config.yaml
dataset: "short read English sentences (LibriTTS-R)"
head_dim: 16
subsampling: 2
Rows from block 2, named by matrix and row number. Rows with one number belong to one neuron. Each number is 128 + 32 x the weight over its row's rms, rounded and kept within 0 to 255. All counts start at 0. Numbers have three digits each. After the name is the row's rms in percent of the matrix's.
# fc1: MLP up (model.blocks.2.mlp.fc1.weight, 1280x320), inputs 0-159
# fc2: MLP down (model.blocks.2.mlp.fc2.weight, 320x1280, transposed), outputs 0-159
fc1.986 104:096130176138149098135136090147088153128135108079085197111137128173126139170141157103165153104087095140171127141093174109178119136133125073133115134140105101196149114119184101153074085120154138110133154167132119090117106114125117141163146093126132162173145089085144101128124176092139175111142069165155058080179124115148158109120117127125058130126153083139120132160143100076111115152164091145069189066088118101067096122148098216114090124143134109131152125148104115153155109077151125
fc2.986 111:131109130115105118116167154143135144136108172133148058168147089119168131147162143075093180179089113134145135120109120160111125122095108161148131153195130119066122167174072160196151170177137150203099185125113174187110163091111074092130094137063103070114151101120148178133192090158159088215133192158076117106149091107101089114084203174080196175104187100133138093100164133157146133146085127134104158161121130106133110122067160130054119131109130145113149129148161142147159185135092072
fc1.987 103:182109109103203126167068113102126101111096185103169139127111195197164136128122126120133093113094122101143120129148144124130104166123070090145076094154086177118159108125123138153163131153120099115131165074125046120130142126145118156099108154121194201209150143134129113153094110188113135106097083183135156124154160101159096101148129093187131195158162171132123076107101107106076112109143162115114158130097099164167083155140146129158099113137097139118142125156095160133133154112091177
fc2.987 100:122118189125098114044122150184170123145119147084183168132045119106157128119120101123096149152118166124118104147111062109160129129130145110106126129126146133176166147170130119147116164146190120085155108148131158096125137061149147148116128107145139129082127136100122168183088190097102140126164110126165146123138140156141132165083118104066109118159110139116151087157146163095168151128127165183123132139174135169132145110129105160116094082040113175133093116147158115204199146105163139
fc1.988 099:159130122194134123158094094110164095083152136104149158100170109081124160154157128176119164151100110126134122109097123132125145094150155100107174087134115136079106137135100112113079122064150166107139126102158164158130102150074146142064175111107103168121087110110086147153076152120204149073125180097097155156127103145131158062124106135068137144149089077124041096163166112091116083124086114138101148058089133106130086137125120108128086077193163136080187094084094165105111085133161078
fc2.988 110:093155079128116115093111143102060106158120151093138121125084135091100127220080097213164157152151114175140144143121122170092125122141122135156090137162170095132120102127183129119183111094168100127143197136138119149158140162115111116193112128102121139171126114110131091168080145175063114193118121111099083108108123144120115170161128151150162123103161081150172169096092124102147115102051142093113155175138174193108160157141157088116156125135084046140148147171097156101142141110084162
fc1.989 094:096111135095139086051119184123105153165179027128173163125091143140168173111066078155149109070131162136114125111142116098083057131109178142111164121087111118173159120072129114145163148055175128151120173149100148134162121091147121103116155106146197164177141099093158129123152123173145069168122119149211171134133159023098173169133107129116103106071058110157113119100172100183180170088082106109083140142132143122140114115094114105084126133119110119101099103100170156158084174106102075
fc2.989 102:135081059186036151141150113112125141147057141135106098194091137149099144179146126086130097133125098158129126142147112154168121065169130138094055148094119157079141090146101110191138182121116140152154132141092129121148166136134148196139157102100080070124125127093124151156144151084131132155108109093064134093152114171148112111210163154143127135164174103089124139114077134118103189142083138177105148121129121091092167116196129091152125109166154154134208185070105154126121147176143177
fc1.990 103:128137134143095151122145068139136086142092113093094048115177134146125122135107144107152093149103122112091071157154073121128082186088163132144149167137105096101123091047078164108140147060144157249097099056101154111122168159105121071128078106166217159142151136127101186111091192181169131097149119130142130105166092120138155055120118108202199113068076122111127092136059149131117109077088119118095084182077149103104118099138067097093133124134077149112113137148112132129112128125115156
fc2.990 103:118072161112090144107070122141129143106113146121174136203116166078095167084154181209139163147112123093171117154120128117139138082138137153118188142135210035168042133120117161097187145152070105139146107157114098115140068134205065162146133144099139110156111085136137115146128139153150109154105162139150137140135200088057124167204118155110087111177127138143123184109186157152137128106065126104145116139078075159087113150161144108147085144079121081086140163173133117129109114142151117
fc1.991 094:163168121174091101183107076149123093098110141120084209151152164080108156130176080165110104160140095152095128141138129085131135145099180087166210146113108131118122119095139153053104162140154145108136122112131129068158116148152165136094142159167169116098104110148155151149181143153115104127096088186082162175096158106075131099104124098158065155134132120082133107063137130060139122116097135176084132135118137156115152127072174129093082160160088087173161128167202108078146090077070114
fc2.991 091:145185078146112159109156119084107191170162144121105141128169133134104158178156120132124179099161162153109156142128061160154120155147104114196167104131142131085099137147132148124150102125129139136155144113113088173103093095090157116137130103148137144141125152154110059134149158131167139135125106148131164093158152168202111099141138091093115155132059143122116165153088142121085134109157123172112160122147127080147119159160101158124230146097181152130089112119112102074146177178188153
fc1.992 096:166128120086146176041164171127126185072146106153103122154138170121111148133130072104117149144107171129178161175096166166127159124148124146112107123119132130095154110083143121150129117143122114137153129052110162142110093111110104061103102101129146136087144066102097131100110184105104126132155158116168124168117082068170181127109121119117156161125071141097137161105096158100134152128184135149167164107143141187154140145145133141116134145129135071110106137130128118164110169148063059
fc2.992 095:102140176209154043079137105110144076111134178157177106111083108109149130181165163145010132107084156083113099096086124128110088132106135151138165106094187084131063136175119125141146098120145131177135158171091160198099113148133156139123150087191147125155159145145142166113130143074144125186141120138147179110098094148093108149108143056115104103067103126124122130099085167114114108101122110111083091152128112115154174102156077150150189111112144136114106134109144155109151173149088112
fc1.993 100:089152113165117181111099112127156187133086112071155094063136142169099161122117097116126101134132075111134095164174129123223166099128143092107102093139118082140122102102130146110239122116151099168148094151172128134062157196115097162106183151132162100137095148104107121190118170105072105085051142139144176140118100141154135176112128130099109153099078148113139128157145156165130120150125096160117093128089116119082106100148111142174177114098177149164077184081138122151190148189156149
fc2.993 103:120123124038122097110125148139163106128143159169159132135149121061105122132139151171143156178122195087118137134114103151109100122122143135158166158148158122117235138082066154106108091171114126181116138106127185100099141113157117157151119119106127171079094089120153090048129107097140148128125161105158103107121100083132147130082137142175106085086118087145078157152125142136104146179143143105127126154133090133187178146110102151106086117062101163141106191160119079106164087046144089
fc1.994 099:093167147103102090110103094158113080180149183120091114124164181206160126151086100087096119115162184134126125060153143133103133109126127074114126190069051204151129094093092130137119091111153096135114161141112152119130147145132150102180131080188076138098140154165062082144144154150112121097127123164141104099145156115105199141133155059182147112162103123148147115135198103184115118182126150184136140134152193110051142084067157099146088090138146165159104225156068042087112118135108104
fc2.994 097:110138044111116127100066118106119180151185147186146129099113086102135151140147134123117137129122070122081122182156103121187107082107202167192142100122118156140167148157129094159130146130145141088203098142148158154121075057130138134119103089150141139155093146121170110193143060105139176132175133175106137147119167130138116180163101166125166082116089103126093146132149113119209115115147127138191183125058098155162138124119145168127143140118137071105136059127152170117157124118086097
fc1.995 101:134103103127156108124171158100098135157106127145134113096121123131102129178099167156148185139120179198134084115143126100123149130050113098125124090156165144221153120173167181118151137111150161133106174155087160181161097154081085164179149129120167158123082142131122160110135132076088111107071112167136104091118113157084155103087119171129080088166178143171167114137127151128139182152192121071135114082038105112117168159088139138188144199156151064063084141078076099117103110184110139
fc2.995 103:164086161118117102081156164028110171135141146212127131092137138120144145127090136166089144152103183101104154156129141112144110150129071129106155105144145104173109117127054112097132102158111158117179125160138113117113101120151149090128097130118180136126109143140131132100108156113101137133133099100101120131163092159176159132163113168180172143161077125077096151105071112109142076160157155065174113111175056126124114077108159194111147136150130140156121108153115077120078074114109178
fc1.996 103:165124136097094145148092106053032124139121091144091142090117131146119134118145100134071100136108195097094101055145038111096120156168066173172079104148040152156145169128129154133127056142185144173143197152081119100158173157120147154130067100117138123105106125156169134113125133113099133122146096112052105131119101062156078117124116111178146147123150125123126105137127127079137093150120103139126093188139134085090163103138126099136160160163109152180079104142047116163172081105151164
fc2.996 104:081134135116123115131156128123158134194159123183182148126102090115087181132046163172139167112178114170144121116115140174147100119177138138108142134104141179128133055118163119108182148173143129129127090112098186150084077087178089122126154137158119164143174202122074079128112156073088103150166131118122152081078128188102143097135111121059097134147203149191121128125133109153140117078077079105105088114163130167164103139115123132052123124084115124122107131097130162136154182127094072
fc1.997 102:083133087149151130153094110136076141093159140154167122132131097169104133156176152149154069126168155172145144108169095115097176108060144177167111091156165112135147200138170171143140096176126151129119064148205183089194101117089143101101107130106142109132121133219142150155135088173102139137163141152139167159147145145106153105113118109153136106114104119199139135067097165115175142105129132147123135153139073142122142095132117123134116114141103158103220160126146124156148137160142085
fc2.997 105:159150143158159148147090167091079137112166133147184153135138153180115098171184137104174139090155096101113171163133154133161118173158128078151218197097049132119149129160124113084164111142129132167102063119150150126078069172166151108144193089128131107121172119150156111115120155094177152115121122137164167078106089166063152101152132151116104146112197106156166192106154135118063170129100112107088144101136131189155209155148123115131095140118165124112117130112080112128107129119137090
fc1.998 090:136137171118108094130116230147157155139077096140131230143144060134101139135154130182175170171108148090121124086131109094150117099104110151088135173088125139145116100108128133090089058131103064139175127139134116166164084145118120106074127111124135137150117161114143105133154174074121170143147087113141125172176133110125163097145109140117084139140081120145058083125155142097122122135174093148127123123110194118070086143070086141130071102126142143120075139184128112121066133111139143
fc2.998 099:150126128172111139132113162128102117127107179135099100085080055092070120199132098146117106081109103155121116150088141173064138130162144063149097122156076124139170093149082140089156072091193142119091172146072194154136162061112145123181148098139157157120140095190139052155073132174145155120106094169103131137155104084099164108105126149098165098114088153125170145132056071112194121131090095132156143126163046153086139127125106124138148172123100088138205132041060103128119196141150102
fc1.999 101:163083090119153130098113081144118076100101103154164114151136139095159149138138145093142132099106138152093079116088052173149168127156153049103136106122188099116132116137148179185172155186130145143126064181149110166129092078116087112102108111146112168109134186185151166156172111117100130120072160161095089134053118127105141135127130111156138135100103138121110081128157136138090095188081134098110139079062134128116118121158172094123181133106146086141145145135165129090113176102187110
fc2.999 099:142098164156133158075163224102108182154168107119113149158144135124127123083130129105145131055120161144129162106147180126088128163112140170109108138121079074112148130101138127129121095070122033090116169098113199102147149208122142120076115113126167075167106085080170096090080118097166126151135131113107154125148072143136055137028114127114127169140184168173155188123129120082173137122090163131163163129107124126153152084136086056190135109059148157138130140119142099140141133107082103
fc1.1000 098:113165092170118156093180161108133076133107137182111169103170083091170135158141142071140132084124084146123144080091101137069091133122172100114069043135131160060170152174099074097144172122185128103097085097157127117124099134163105133029196081145100112165173135049168113121147179145043126085121146090101085114107084109115130126119149104138143131055087103081154188150160081153134139135089139113087143162105097139142168205139096119155171122153131158115156102181082101147136125147134111
fc2.1000 093:100131195104133101143103199111136121116133067074133117165138095166076073086126084181128177152082163152115146180158127103086104083145162146128123131098091141131134119095142172139117125141085163189165178179143097130151094110117141105070186212126112136072135182171086105161082071140185139153133218161164141129081114145119139104143189115159086153103111163180035080143113096142108094098152118134164114097157137132127102118159173125129122142147151126141121159120170142117108168142118153
fc1.1001 103:110137166078185129099089102138122087088122084123173180139147096076114123154101119110133111158083148159076164119155135150117135192126158114100142118108168073101087159131093096178178139108136127154155173080192158087075091103100143158103113129117162099113137151138124146097153043155144152110125096053112155103131156167134097139156136106152122163165123088114086138133100148138143140129148121101087141179057100145152140130135142129134166138142161164141160113111111142107123136154143173
fc2.1001 104:098108110179136133150122190112110090147186116166126160166115086105092065140138171150150052121169154115129117099078191107107081132120113122114092091127123114098154180177078150099159148163119120145146072101143153208134111137108115121117160155185108088150180102108127114128175091176155088175144180088136124100136170101151110126112113136145093181111124106136146086144126107157112142092107132130152103132119130112103120114144137133142142132170125140141105131141140097080198124131128131
fc1.1002 090:096100156182107204138105105079160146111146115149183096128078118119132129083096167118117105120173127132082173137141126101066107111169159092096085138112172111079108132136109139146120144109146131138141117086044205175117096119118179071134188096169068198141164154123071099123091158099169145102132162200149132087136119163103186134071114157178177103092148160129126141110117131161151098085161098127105120069144129167101156145124129077068113145086116149148126176157102084143179097118130101
fc2.1002 100:105194121114104116130091134095142111114149132135117166142122125198143115109169154120124115103090150124124085137143128151128109091098159195130122087090091142136106143088163130137150078116115133133149135166110103021119130095142101151089073135163165128131153093155093125108161161099082109139152118096123180169070146113156168217160133109133072174120142144102051142127137137122166131177099169104117060122097129067177094127109113135160115095184169147103151074104156196095122170151137161
fc1.1003 103:102138216084144120128137075170147159136140115120164124141128163178136141109119154119125093168112139150106072139169174187146117098105145121063131079123128133168167150088130128157136182124157133069130145148130161153178075063126116118122112085142081129105094189157118127097121193140102077136134141149097166125103094126141107172132106143131186117124106179167140199114157151140154117124157089148147144102140124146172091146142126112105079117099149147044123193093127112126101173133147150
fc2.1003 106:136077155183119123149082165157149161104119109157115072177112120134099144103160170174057164122058057133073088115131139143145100165102135169132153153162160152136092112134132085117111144098122180127157102107119062121116052120134122122089078134126150189170133103137118118096100191123109107114160145134115103175094160124104157116136193170151202159151139068116116077079179112128118126158185098123175145134119151136111139140118100153196138096129133089139077067175103096100164139115141116
fc1.1004 100:112097125161136144167114127109136135103141133175119168130113121139158164143129110129159135176198081072118148143163119070087150171160141172150126109144120109122127116146123160134156141123166129168159103091145069156097084159133107077160165146088079143105118160051187124072110144138107182078084107112101119224104136121081098151162152140142092084138187054171095080131118136094130099135113088137133121118094115088069046085058121093116119185124162147131126075117084144178126137159111103
fc2.1004 102:074106099149163172149090087110138158043161161161133146188121142108117128155088143084182121070120080134116146119112092155130139107114132117109077169074081144187112147162131066126144170106173093070128173145095152181157141084175122085069098091092127120184151115203195105167126179119080170133151090108128137111154149103075192061108125140107090142120125107116108154129158197143188147137057020137122186142184144147169118119127138150121170115086151132164119156171123139123125156076095152
fc1.1005 102:142095091151129145104121151147104128183140127147062132072171133139167059080092143067103102137147152102126076165093072154154093103092052127128158067126142176097129137041080113167208102117077147156107119065163128122074149158145137107179106110092130090166085181129145109123158175099144127144119152149135147100094166104163155168123146105134074138136157176133107116143151163129193183153158174128067100144172113148091149170115131121093162145138171172193134161166082119132103140112133151
fc2.1005 093:123111097131095116145147124098145099116113095107127167115146133112116110159150113161155219143091188118189089125069163111083157153162119141135105135163085087139147183168156143152141079121173148166156104160132171195152139158102195110118103156110173136068157155109052113134075077128113203122119129129138144129138103096092100108179125125130138117161138059144178097149057123068183101080167118131136150120123154103136100126200074168156159118138123170170099130143147092131090106155118132
fc1.1006 098:138131096113150115160117073175164061139088146078147071155156144129114126120125114123119119109157133092114115136154050104062087158103150138123135111120088073118071084123147115180083141104152102129093181132138102165133159118116150114118135139135143116111139142149117174146112068089073087130073083147104136121085092101117103136157111087141156127090120146102122159103148145194136112129111176155127144122157175079136086158172094140164103103102096100109118104122122083150076115141154118
fc2.1006 095:116170104122124125130143171069159193153186124164140163135104019144153146087148171134089144090142103174091138151140132144128165149153168169182113133184130167144147108098118096061141103153100185051130148058117129155158086136123133129109120096118186088129132131163153075156142124134154159126104146095092121147145137143095120126147157129120122105108134080155108159162175125105108128081159062085170115115123116115136173098112148157098161153077151193136115096095128156072146212092105138
fc1.1007 096:142099103155174131154119146091073157112163109084160159149130148072141154162139118192121092149079134128102118113111117131129134187108154135110123143117118075100167085109097105072141124118140139108106095081138068077127147098117089144120149176140162133084188096120111134142149087160085145109142163178155121160126156132128125138115127095120089148106082090113109109136042097121064123097152106195125200174156108210148142106083083138207102116089083167081150121153174110115139110109129073
fc2.1007 108:069156155221105120164112141130100138154183171121047154128184146083110141131076161091147085131150165117105138105137107148112144166153118130189108128121177111140126187171145134143127121113132189105114132075145108239138091140103123104096096104165130161129104134132145115134072141142104103148131153079088094142191072156085136122132112179141127132116098137124135108124151120116154094113106089132094125164115160127143031044133146089159118135135147138165104146132113085063119152129184090
fc1.1008 097:120123127156044107148164144137072165086209142120209157218123179131134139135146149119154122155168134086089148144099125111167129112148153108115141107133130109045156119149174120102145123113189132155163110167104187130117131128164141097118145115101122090201175194134115143149089180136126102071091096123087129081139140100153122116072084133138087102111098140178130144105188108088139122069102096095093141082096162105148164099100098187154127136115164092109081125153105127126123127118151152
fc2.1008 097:070144112136151153090102130149128092138077150112117143174155069133130057138178128118111088123148154141096175137109097114146156101204156198126113104107063138119127105118095105097201138115150087130095124129133131121107093140119153178124170131128126161076132128081145118152140085189131106139156133178091129108192137020085137165167130144171105080118139103138107222112125132095095157157117159123109135141131094144111101091091121131101111109119128080128110164139090087159053166141060143
fc1.1009 096:156107134121134179089143110123095116119111185182219127160115143159125154140045110118070112102105093150091086103135125146173073136136194167102122106156163130113106150109138095114121079113131145071141150099173110099137132102186167143096135213157132170136161103130085146112172045110149134175084114116118128111086133148100147167141131125160115173151154087158132158030098135147133159173120152054128137061142127131160137154104111183169141143127081146177060079130119141102112123098142085
fc2.1009 092:070135087115217098155156197082145144156149189088119116113127136042074118142166143103104111155085163105178121106145118110114138132115138132119133133064045099145131123104112138150085130146154109109133182120151134138143153187102120115145120093131183128109122151119078109129209164138158141073132150084118182195150079110136155152162168057149202102094086148093156133160135128144170179135160101184186161147158127125145103161066093078112158074070133124127171128099132087142110116164085159
fc1.1010 096:141132102151138128188145151106143180151143133089105164161137106096145110177121134138095132189142206145149126117121071112107206130116161166174132151141106131195146183171186157085148167161195112158126171091063139132131140101124137138074147157151124142175162077131115107104072144168133113170128105148156091161114138132149140141135175118065116165077130127136111075174140063069200140128105107149092132154103154162171136166092138131150111156038100186110129126175104157186141168087088126
fc2.1010 102:131157159160127082148102134158104137143149120131129120105127108050106151190076141146120123125135140168118097104113222137122122176066113134197096144152094057161126159113165102114128131077102163124153121073128104143123180114118115144126200101090082157162175116174136168171138124111102136166087146072111125183084198106098149126125121132154121171168075125119134180119062141136076131078123123133236176183095087103185124108095118138152169104088089138115155165111108056126089132117152166
fc1.1011 100:065142124081111141128158104121198169103114157162105180081142117120117133120142163194153150123138174173147155149153160107135153110161077166136173141183115194175196117146123099075156113169131085129106143113116158152133166061070082173091117118175121111119087133064104136110201118116069092124103133118138106147145155119128194122127172130106076087162133075157145126180083115163156130124142090106069151087148105151134148119124119160087066139142120208142137072171086190160082104117099096
fc2.1011 103:124143132107139183175094152073114171130105107077117139108090126118067139152104095156106111141090133177107039193095094184115127133105084113157122116098150110105138068081129137143077097138115179126099116146121151124162104106160052112141136110129097141166128125188176096138136226071108107124065172179151175132164206116171046126110134141133098147107103161132151123092113075136160150069127191188156100086144085089128082089144138097126171148136109154096108149096110062108177158102118092
fc1.1012 092:079111206131177178106117061109153146130186149136176127100176175054151116133066178129156134123172142165090149137140085102164126101145118158072123148133113126142065149107097074167114104131169152154156138163132149136124155150150102157146151064184122130105181154148168115109131152074175141104159093107135143132111123131110069068109137145156127122144150125085082142115111187143223151055068094099083196138099151121181164161099137136148128124117112177123154165106131116091145142154103181
fc2.1012 104:121158106163184105169164145094100091144118108102095126205135095120124124133132109080140137134172092119126083124137141123139057113117084181142141156110151166137163068174157110133198164140167150133113124096111126059137135061085108112153148143183132137077107182130211150124171136171092131138122129134091103146108137173136131100124171093143079142164183117147129148141129121177165132141169149122190117115108143155113095136150075135089147064149100083133145115110112106122155193132119155
fc1.1013 098:097123109146203141122149102121160131127143157148136143082124140113101191158086180186137119107082162086160159148127100138077120157110099050098117151141109120042061101083152107112090139143122146082110126124111192071082131091133134169096175129144176134125129127105116180056125122025124074110132109192181122108065153154180126054162132102149138132116179154158117106160108136079137118178127168095088069143159149070146155183114128114166144132134185093160125158125137138180102192115078098
fc2.1013 093:106090111148071108065130171165100134162084135149175135129091152133166101106139137066149130103136110151119074106079160082088103133165135151133120098130185073190145151106143144129140131104114128158124102111113129186178100168127123120108183123080098144170056134158172102148094068155129186170168150142150151153208124084098118127116128174095143149126079137168181121146078103131074096134105126149195194092137154081119146174156131142100151146127143149098157111143159034114178162106116186
fc1.1014 096:102140096103099141130139129117097128100152084074086162130154085118155181142121210086119152204106112150151118152235105072171164063127149098151168195100115203148109052127135144128100156138161148144150086143107112161147108095140122138123121144122137143160158185089159086125145122143128145166131077106072114204198135117112089107081123166121190128119164093150186187120167104080117142114139108171127149070137154123101132125162125119155157168103148092118121163106159148125165155159103118
fc2.1014 103:158136132176170096131106178093189176145144118162107101133152110102099141129174088081080136106182111142073125094081120108085136110119116165090100119096141100113143120130126078154097133129199123150071079052193102129156130133134153104083118108092180127129104103103120125105102107111137078126125106111113162143091125067163152178104155090060058126156118100137114089132128155088127175122218133200126124163136130132136135096137130152166120113133110137162071171151160142170084156124113151
fc1.1015 105:115098138121128132066110101135115148088125118139127187140132107116136126138132125099093130174135086130189118107171144125153115144146071104129128092059089182235131153106135115130178140105139134106108190130143129171142096126105134126161068114109186160098132097133133178155120163118166147101150081201185120105140088095160164108137144084117104138175164082133146088100114111141114206086153166138105115160163122088142187196138122099118143167161117081178091138159062095130135172130118108
fc2.1015 105:138177149079164126086160144127209109085144150108180113119143145141149116135178175150084167145126143165160102145072093118149125149156099134113122151117157098142105150145087188109148133172176100135135101195139081132160150103138080192106109145094126191104081020121131085139089121162079155127107107105171101090176161157132157138129120165072102154100153120124129070124136127119144134168142108166116176136153188146127151111112143152153137114102163131047093081150170109129136127109115137
fc1.1016 099:096178088157108133058089126131131115111150133159080176126133083168099123178175114124129151158120151117093064150131117130120136176084155146109120128105155109129117121123136136161149113083127151154092155129089082109175118179106145116156091078126100093099160149108223027091154145174090170106123151168133115155103142067109091106126210151092134095141197148200096163093150109113109089171164089122138059095099149083126129104062097095082123202156142181137116124166155142154086063129127137
fc2.1016 101:108102211142128138146144091116150084090138167087173150114101080121129154137129154170116158167097097083115105154128141151167164122081091080128113098117115129117157115146137149132114167080087117169185065128132080090096158115219132152096166121171135134108131129122090125126198106148079160090138161115119136103161072128132096107139117090159180166094087111101124137100091116156134168148162149157135123151115127168080144117144178118135158078090123048095139074122179121086133094114158078
fc1.1017 098:148150136133116191154142177138164159132138153119118123105147149083151096126161160161128124150084160153096209109151089102163113097086194113121138149096156124171102085096149111129126181134101188112149081167120197158155119134175183126143130149132124117183100120161171120078033174176193130121129147113163096108164153138182125131174082136113131147093089172129123134091131132114111146148138109152141133090162089148134130157090144140100159116116230214095157152181153093103143214084154130
fc2.1017 095:159079124128123111113069105116128153112098100116184152139125117133153138137058132158116140151148134118079081092129160151068150105131172067146121101132119150109149193152179153152098134133138104147136113112115123085129150124088088168101187142141145108095103126114114105134190173151139168156119156129149139190113136113124089142077184113134170198126110098150106133119119117146137138134063146161167193121169144158100168117084156124127092115135053085196142090114128124203176139140122115
fc1.1018 106:126132135179142111132139146177133128145148175132087109099133104170125100122102129151142095113112103150115067163232103181099094126165130124110127045103170103154139081083181139199104144129102161142161081138196122168208087143149163111087157144100070189120104089133151077157169095114117136046158091152089146109151146118128166113165104116084120121127116203103101143163135065181133119152124116129159099135149215110140118159090040162121101193059164181097164115093108095106165190133141128
fc2.1018 096:144057097112158101122155189129182140126119111157124134111112167150091144142144069148136066105076137073150130120136118156124149196071118138105121090116039157101126149115162102081194138207077154137157177081128159121116109154114096135167120086191199099146145120137118126077136168156125134094091113141139108103164065119174124173085123111168176112107144116216178131105141198164183127147217179107132132160135103106166144081158134098060125105152130120137092147168178138070130115140065161
fc1.1019 098:159093106101098101156210130157145106177130098129098147097136113082078125116184118165091144113118082103087145179149106183132126138133140091144115107089152129161174202074181105094124149148111173076111083113146133162138196080183100069147091150142148208104153126129061069110117097085104149169183137119156133186130164159128114073139125089168117122134165145134164121103108118099092082114134135144098133126110141119144129136110138087124094140126112133159179063125129087107044130131131051
fc2.1019 102:083103132174146162113156223136159128095218137095126096145061149123148146139105141064145154135140082123109129120118082080101119093193070091120136130185108139189132099110117150112156102144166148178195131134080154124138088143105146143113184106148110161132034138088118115149140145094120091081128123134141090134075163118106124131100127109075169102163132120124150123130089166166163129189146130164120127087108126100079121103091081146109114139108088152150058159156130173155197143113126184
fc1.1020 109:155134180157140163107116117173178127144154091125192175182129114144093150088149171135152108119093128201163137101141179146164128145169163195109108117104078116115121135133117104093095139172121138133096168141132149182112122079085103087181150088139129194103044168110123124150142120128171072076110125142130083129146142136152130135106080061147102114167109154140086107174160132100109092096105109157125168136139186156108132165150092152160075180157153097071169164188099117094140097141144148
fc2.1020 111:169108134159152129093124098154138161115126190182119132075180108113107095199162137104092151142125169105132166151098145153145057099105149100115117104165158088148158113171148143160184169073127103190078113135105156145132145148122152122113156121162091155163168117139126072092078122132153174193095212097103130113105089131157160087105150134091148110114167130199122122070171111145141088128122097132163095114181135105175122166120136110141134143080121089167099107140083173188154169075097120
fc1.1021 099:073152147143085061135137080089149139172138158138159192151102113050097147146122093154162143122126152147134102119140148085093143144100094154159119106158164075174136101113108163144124126128152051183144106050162153128126149078051122191189154155155183163136149134149091106154114109116127099116133161148132155172155159119109118098081101161141112148095123155132146077084072124131148151159131124111146148126100038069135167127119089110108125137075177089103157099170132067112147160106121095
fc2.1021 108:135148165105082143144088115090105136152169087123077101138154191160166198094153091106130066150114121135144124116128098204139149145186150177127108121109096203037158119136108114088148148069162156102103079138147138128099134142144151068100116121090120106125154143119096203106131131090187101153131136133147106146123073147126095102142143107157112147136144124131122181133140128150117132154115168096101118129133133162095121112096133132068103204127079100139119160120149136089183117106140158
fc1.1022 101:200140140136168095087082192153101133088076156039139167134118143162131110141190082114109169144131160103106108084093084153134145102081125126130089188116093173074131135159131169139111104091135121147135170116179162140138129098105138137097128128154155144111155077130087168151173110131151100184055238129112176185120140088090098100099094117126143134099113096105123152097109152132118138114119141156107206094126127109081113157138167118138090137143179117122131172185114134099137136113135094
fc2.1022 100:144178087131115201102117122139121183158108170127077133137156111116119195158126125142125170142119116128122096150131133124153152128151145116126178072132109096098097185067150128127147123135084106081123082108101126148203070080164109146150139075139161202188136192182167097098112133099129122101114055119142151088124107198139182093102151168146102151143163126140139144160128105132129099172149088112127103176136144105154120138095097181107125196109129187153154135090095138146191139154096101
fc1.1023 100:117120147093093155166189161089114104133092189189126101107134191129179147150171121077196141117133132183072098120108030127124169118101143118158156096133100166152097101135134135158151125160112159161150113113142111097059101151106141154146093124159115151094139108130119099134159135127122101122075138127102088129153102144108155089106118137082166165160169102143155114182158109190137163110105149117148099075176161099132147133090128173124102150150138111103117129177148105144190081181126099
fc2.1023 108:143179110162107175121082203145132162084119081124158111163094079092084111076124102119106111189115124113084114160098134142142143179076113187109127154172124130077130181123130056147077095132158084178139084105118168136144132092098178130121099090148122117127128066138169148122127115138107141158161076122113170074067075113229130174099116091150139169086122114182094069074129103092139083190140147167143159145086136067118132168092181129116111059118091162151118152146129137109073100124124126
fc1.1024 098:140095163163194106145177207137127104152137112143137165120112170118101140129039116165109122146167156140157097097101149127150153119088096142094002107140107124136104151114152153114112147118125116175100120171138148163199142098185102201096102057148103117106126088121147094117149090134124136189103121159118180156189119098149165122075189120150116169181075150128098183168151161143148122037126130083133125135142126100131147137113170201157127069148181147134175151123169199164140111106129126
fc2.1024 096:172119147105116191115103160144139112107084128123066122141106120139101125190150141101194135146100186082110122179094092109120129061164149110105156151157101120154134112151080118127156104158123122095210221153121102104102148129099185097076148164148047106174136168161116130133162122131178127073130167095125091116127161098121141177168117146132104140099131124110156075108062115116178127134115166123168129108177084094147099135169102094122131144165083128160077060169091172119132195111136155
fc1.1025 100:094123146143187150077057153165171095149127152136152174125084119153147130064130115075132085134044120145125070110188083152108090084065152070056123123173129105143133158152093056160096127159134217154171129063152171170092069151084141149079165114102093116139080089121091113053144109100176136065133126115116116168144132114099151135145127116123103130114070211105115142125142117143196083143178097141189097144124085154133074170078117136109142103156125125091140106178123121125160128119120111
fc2.1025 098:185118137103099132144129077081120165096116116164080091127163126123162091155124129170132086186174126103068075131058161165098171107171140232074128189092113134113132100140118150097135157098098114124120118097093131058099154148144126129143152138134150112144160153155075100111109155148124074134117180114124099192119161105126062125109123117160102152103097129114079128157167144105154113096072166114100126113155177086170141106166091111121103140033133121187142131187218145189148107169131128
fc1.1026 096:108105190098106216127145088186127099166081133043119096155143069170092123082125201125122087133101126107155145159128030155155169153174099140138125130177097112135077209144141114070145158137092143074148127164092129080126119130133115147132128091134133141136081084087131122129165122124110120157097107083105107134088106140133145124169111116109183146166103141134169174105124132117134166111175187179098136162107152155095139102109105141129136132098080147055123154087114123104106166116159147
fc2.1026 094:156143086158114138081127199166087146149150161116140135138145126116120137145120157140155192115123122164117128170087129092138103183170163107125112103179082144062057113148101141170134091079147141188131118197156123106153160093101121088124136098165163118104124122163097090143128116090139118154090144151149193130080142121110096107105174127103097137098148094183112032117127144161164174137126106138099127056161125123077151132154144093092100151167151146106124085183066169146182074080105167
fc1.1027 106:129133147104047167124151108151129175137126153129107113169116157173181107086069115171085057099115201140122112120174142128118125133097089095144114108149195097164137153175115147115121117138152161158151158104116163107116151119117075125106178154148114115169094147130175112164112132132177097106122156143199142127146137094213119141168109102133130094171124133144121152130108182113214127076128109148094089113075134169083132124060147172138082054086125183095149111150117128161120158165117094
fc2.1027 105:107145108144156157107127139090089158132157085100119127069103115127095107134074138098125070093124126158095122106088104083132099158151133104155079115114122142081146116173155124114155129183080076133169117127166132117129123040091164113136126148167131064170116083119156136164144083158106140117153115088088166127199148132139160140123115168104141162122100120171145133116170115144102207198109152120105071122119127106143131089113158129166133164143105108175126193154162184133084160122140114
fc1.1028 103:197165111179172201141159085152177113128153103155091090109087139116104138184119132159115154138108123125119149117159096075165132146079079064172131091153119102137091120162164190172092115173146129164075143139109168152135128083138184154164142130141071131129105130156173143136100213072133139128136105123179117134125144137148091098131077144125129141153101149126163078119160039118143131188142119115153081076137161155145044141135124173128160132120118156092073132094176120177084137069182153
fc2.1028 110:116098147095116081109168131105113126088167185127102112153109142128153076080085074146113079116134165116130116087136131137106185091167138125114133110173085125125123140181177133048207141104160116116179098163154083097155137087067090094122084164067138081129171135139129155156119119092107135133088101134097156124107158197134082104142095122170144121105108097075075108197136140105109139115157126046149125143085115191057127092140113151070095131112143095096075129061113172165148116113129135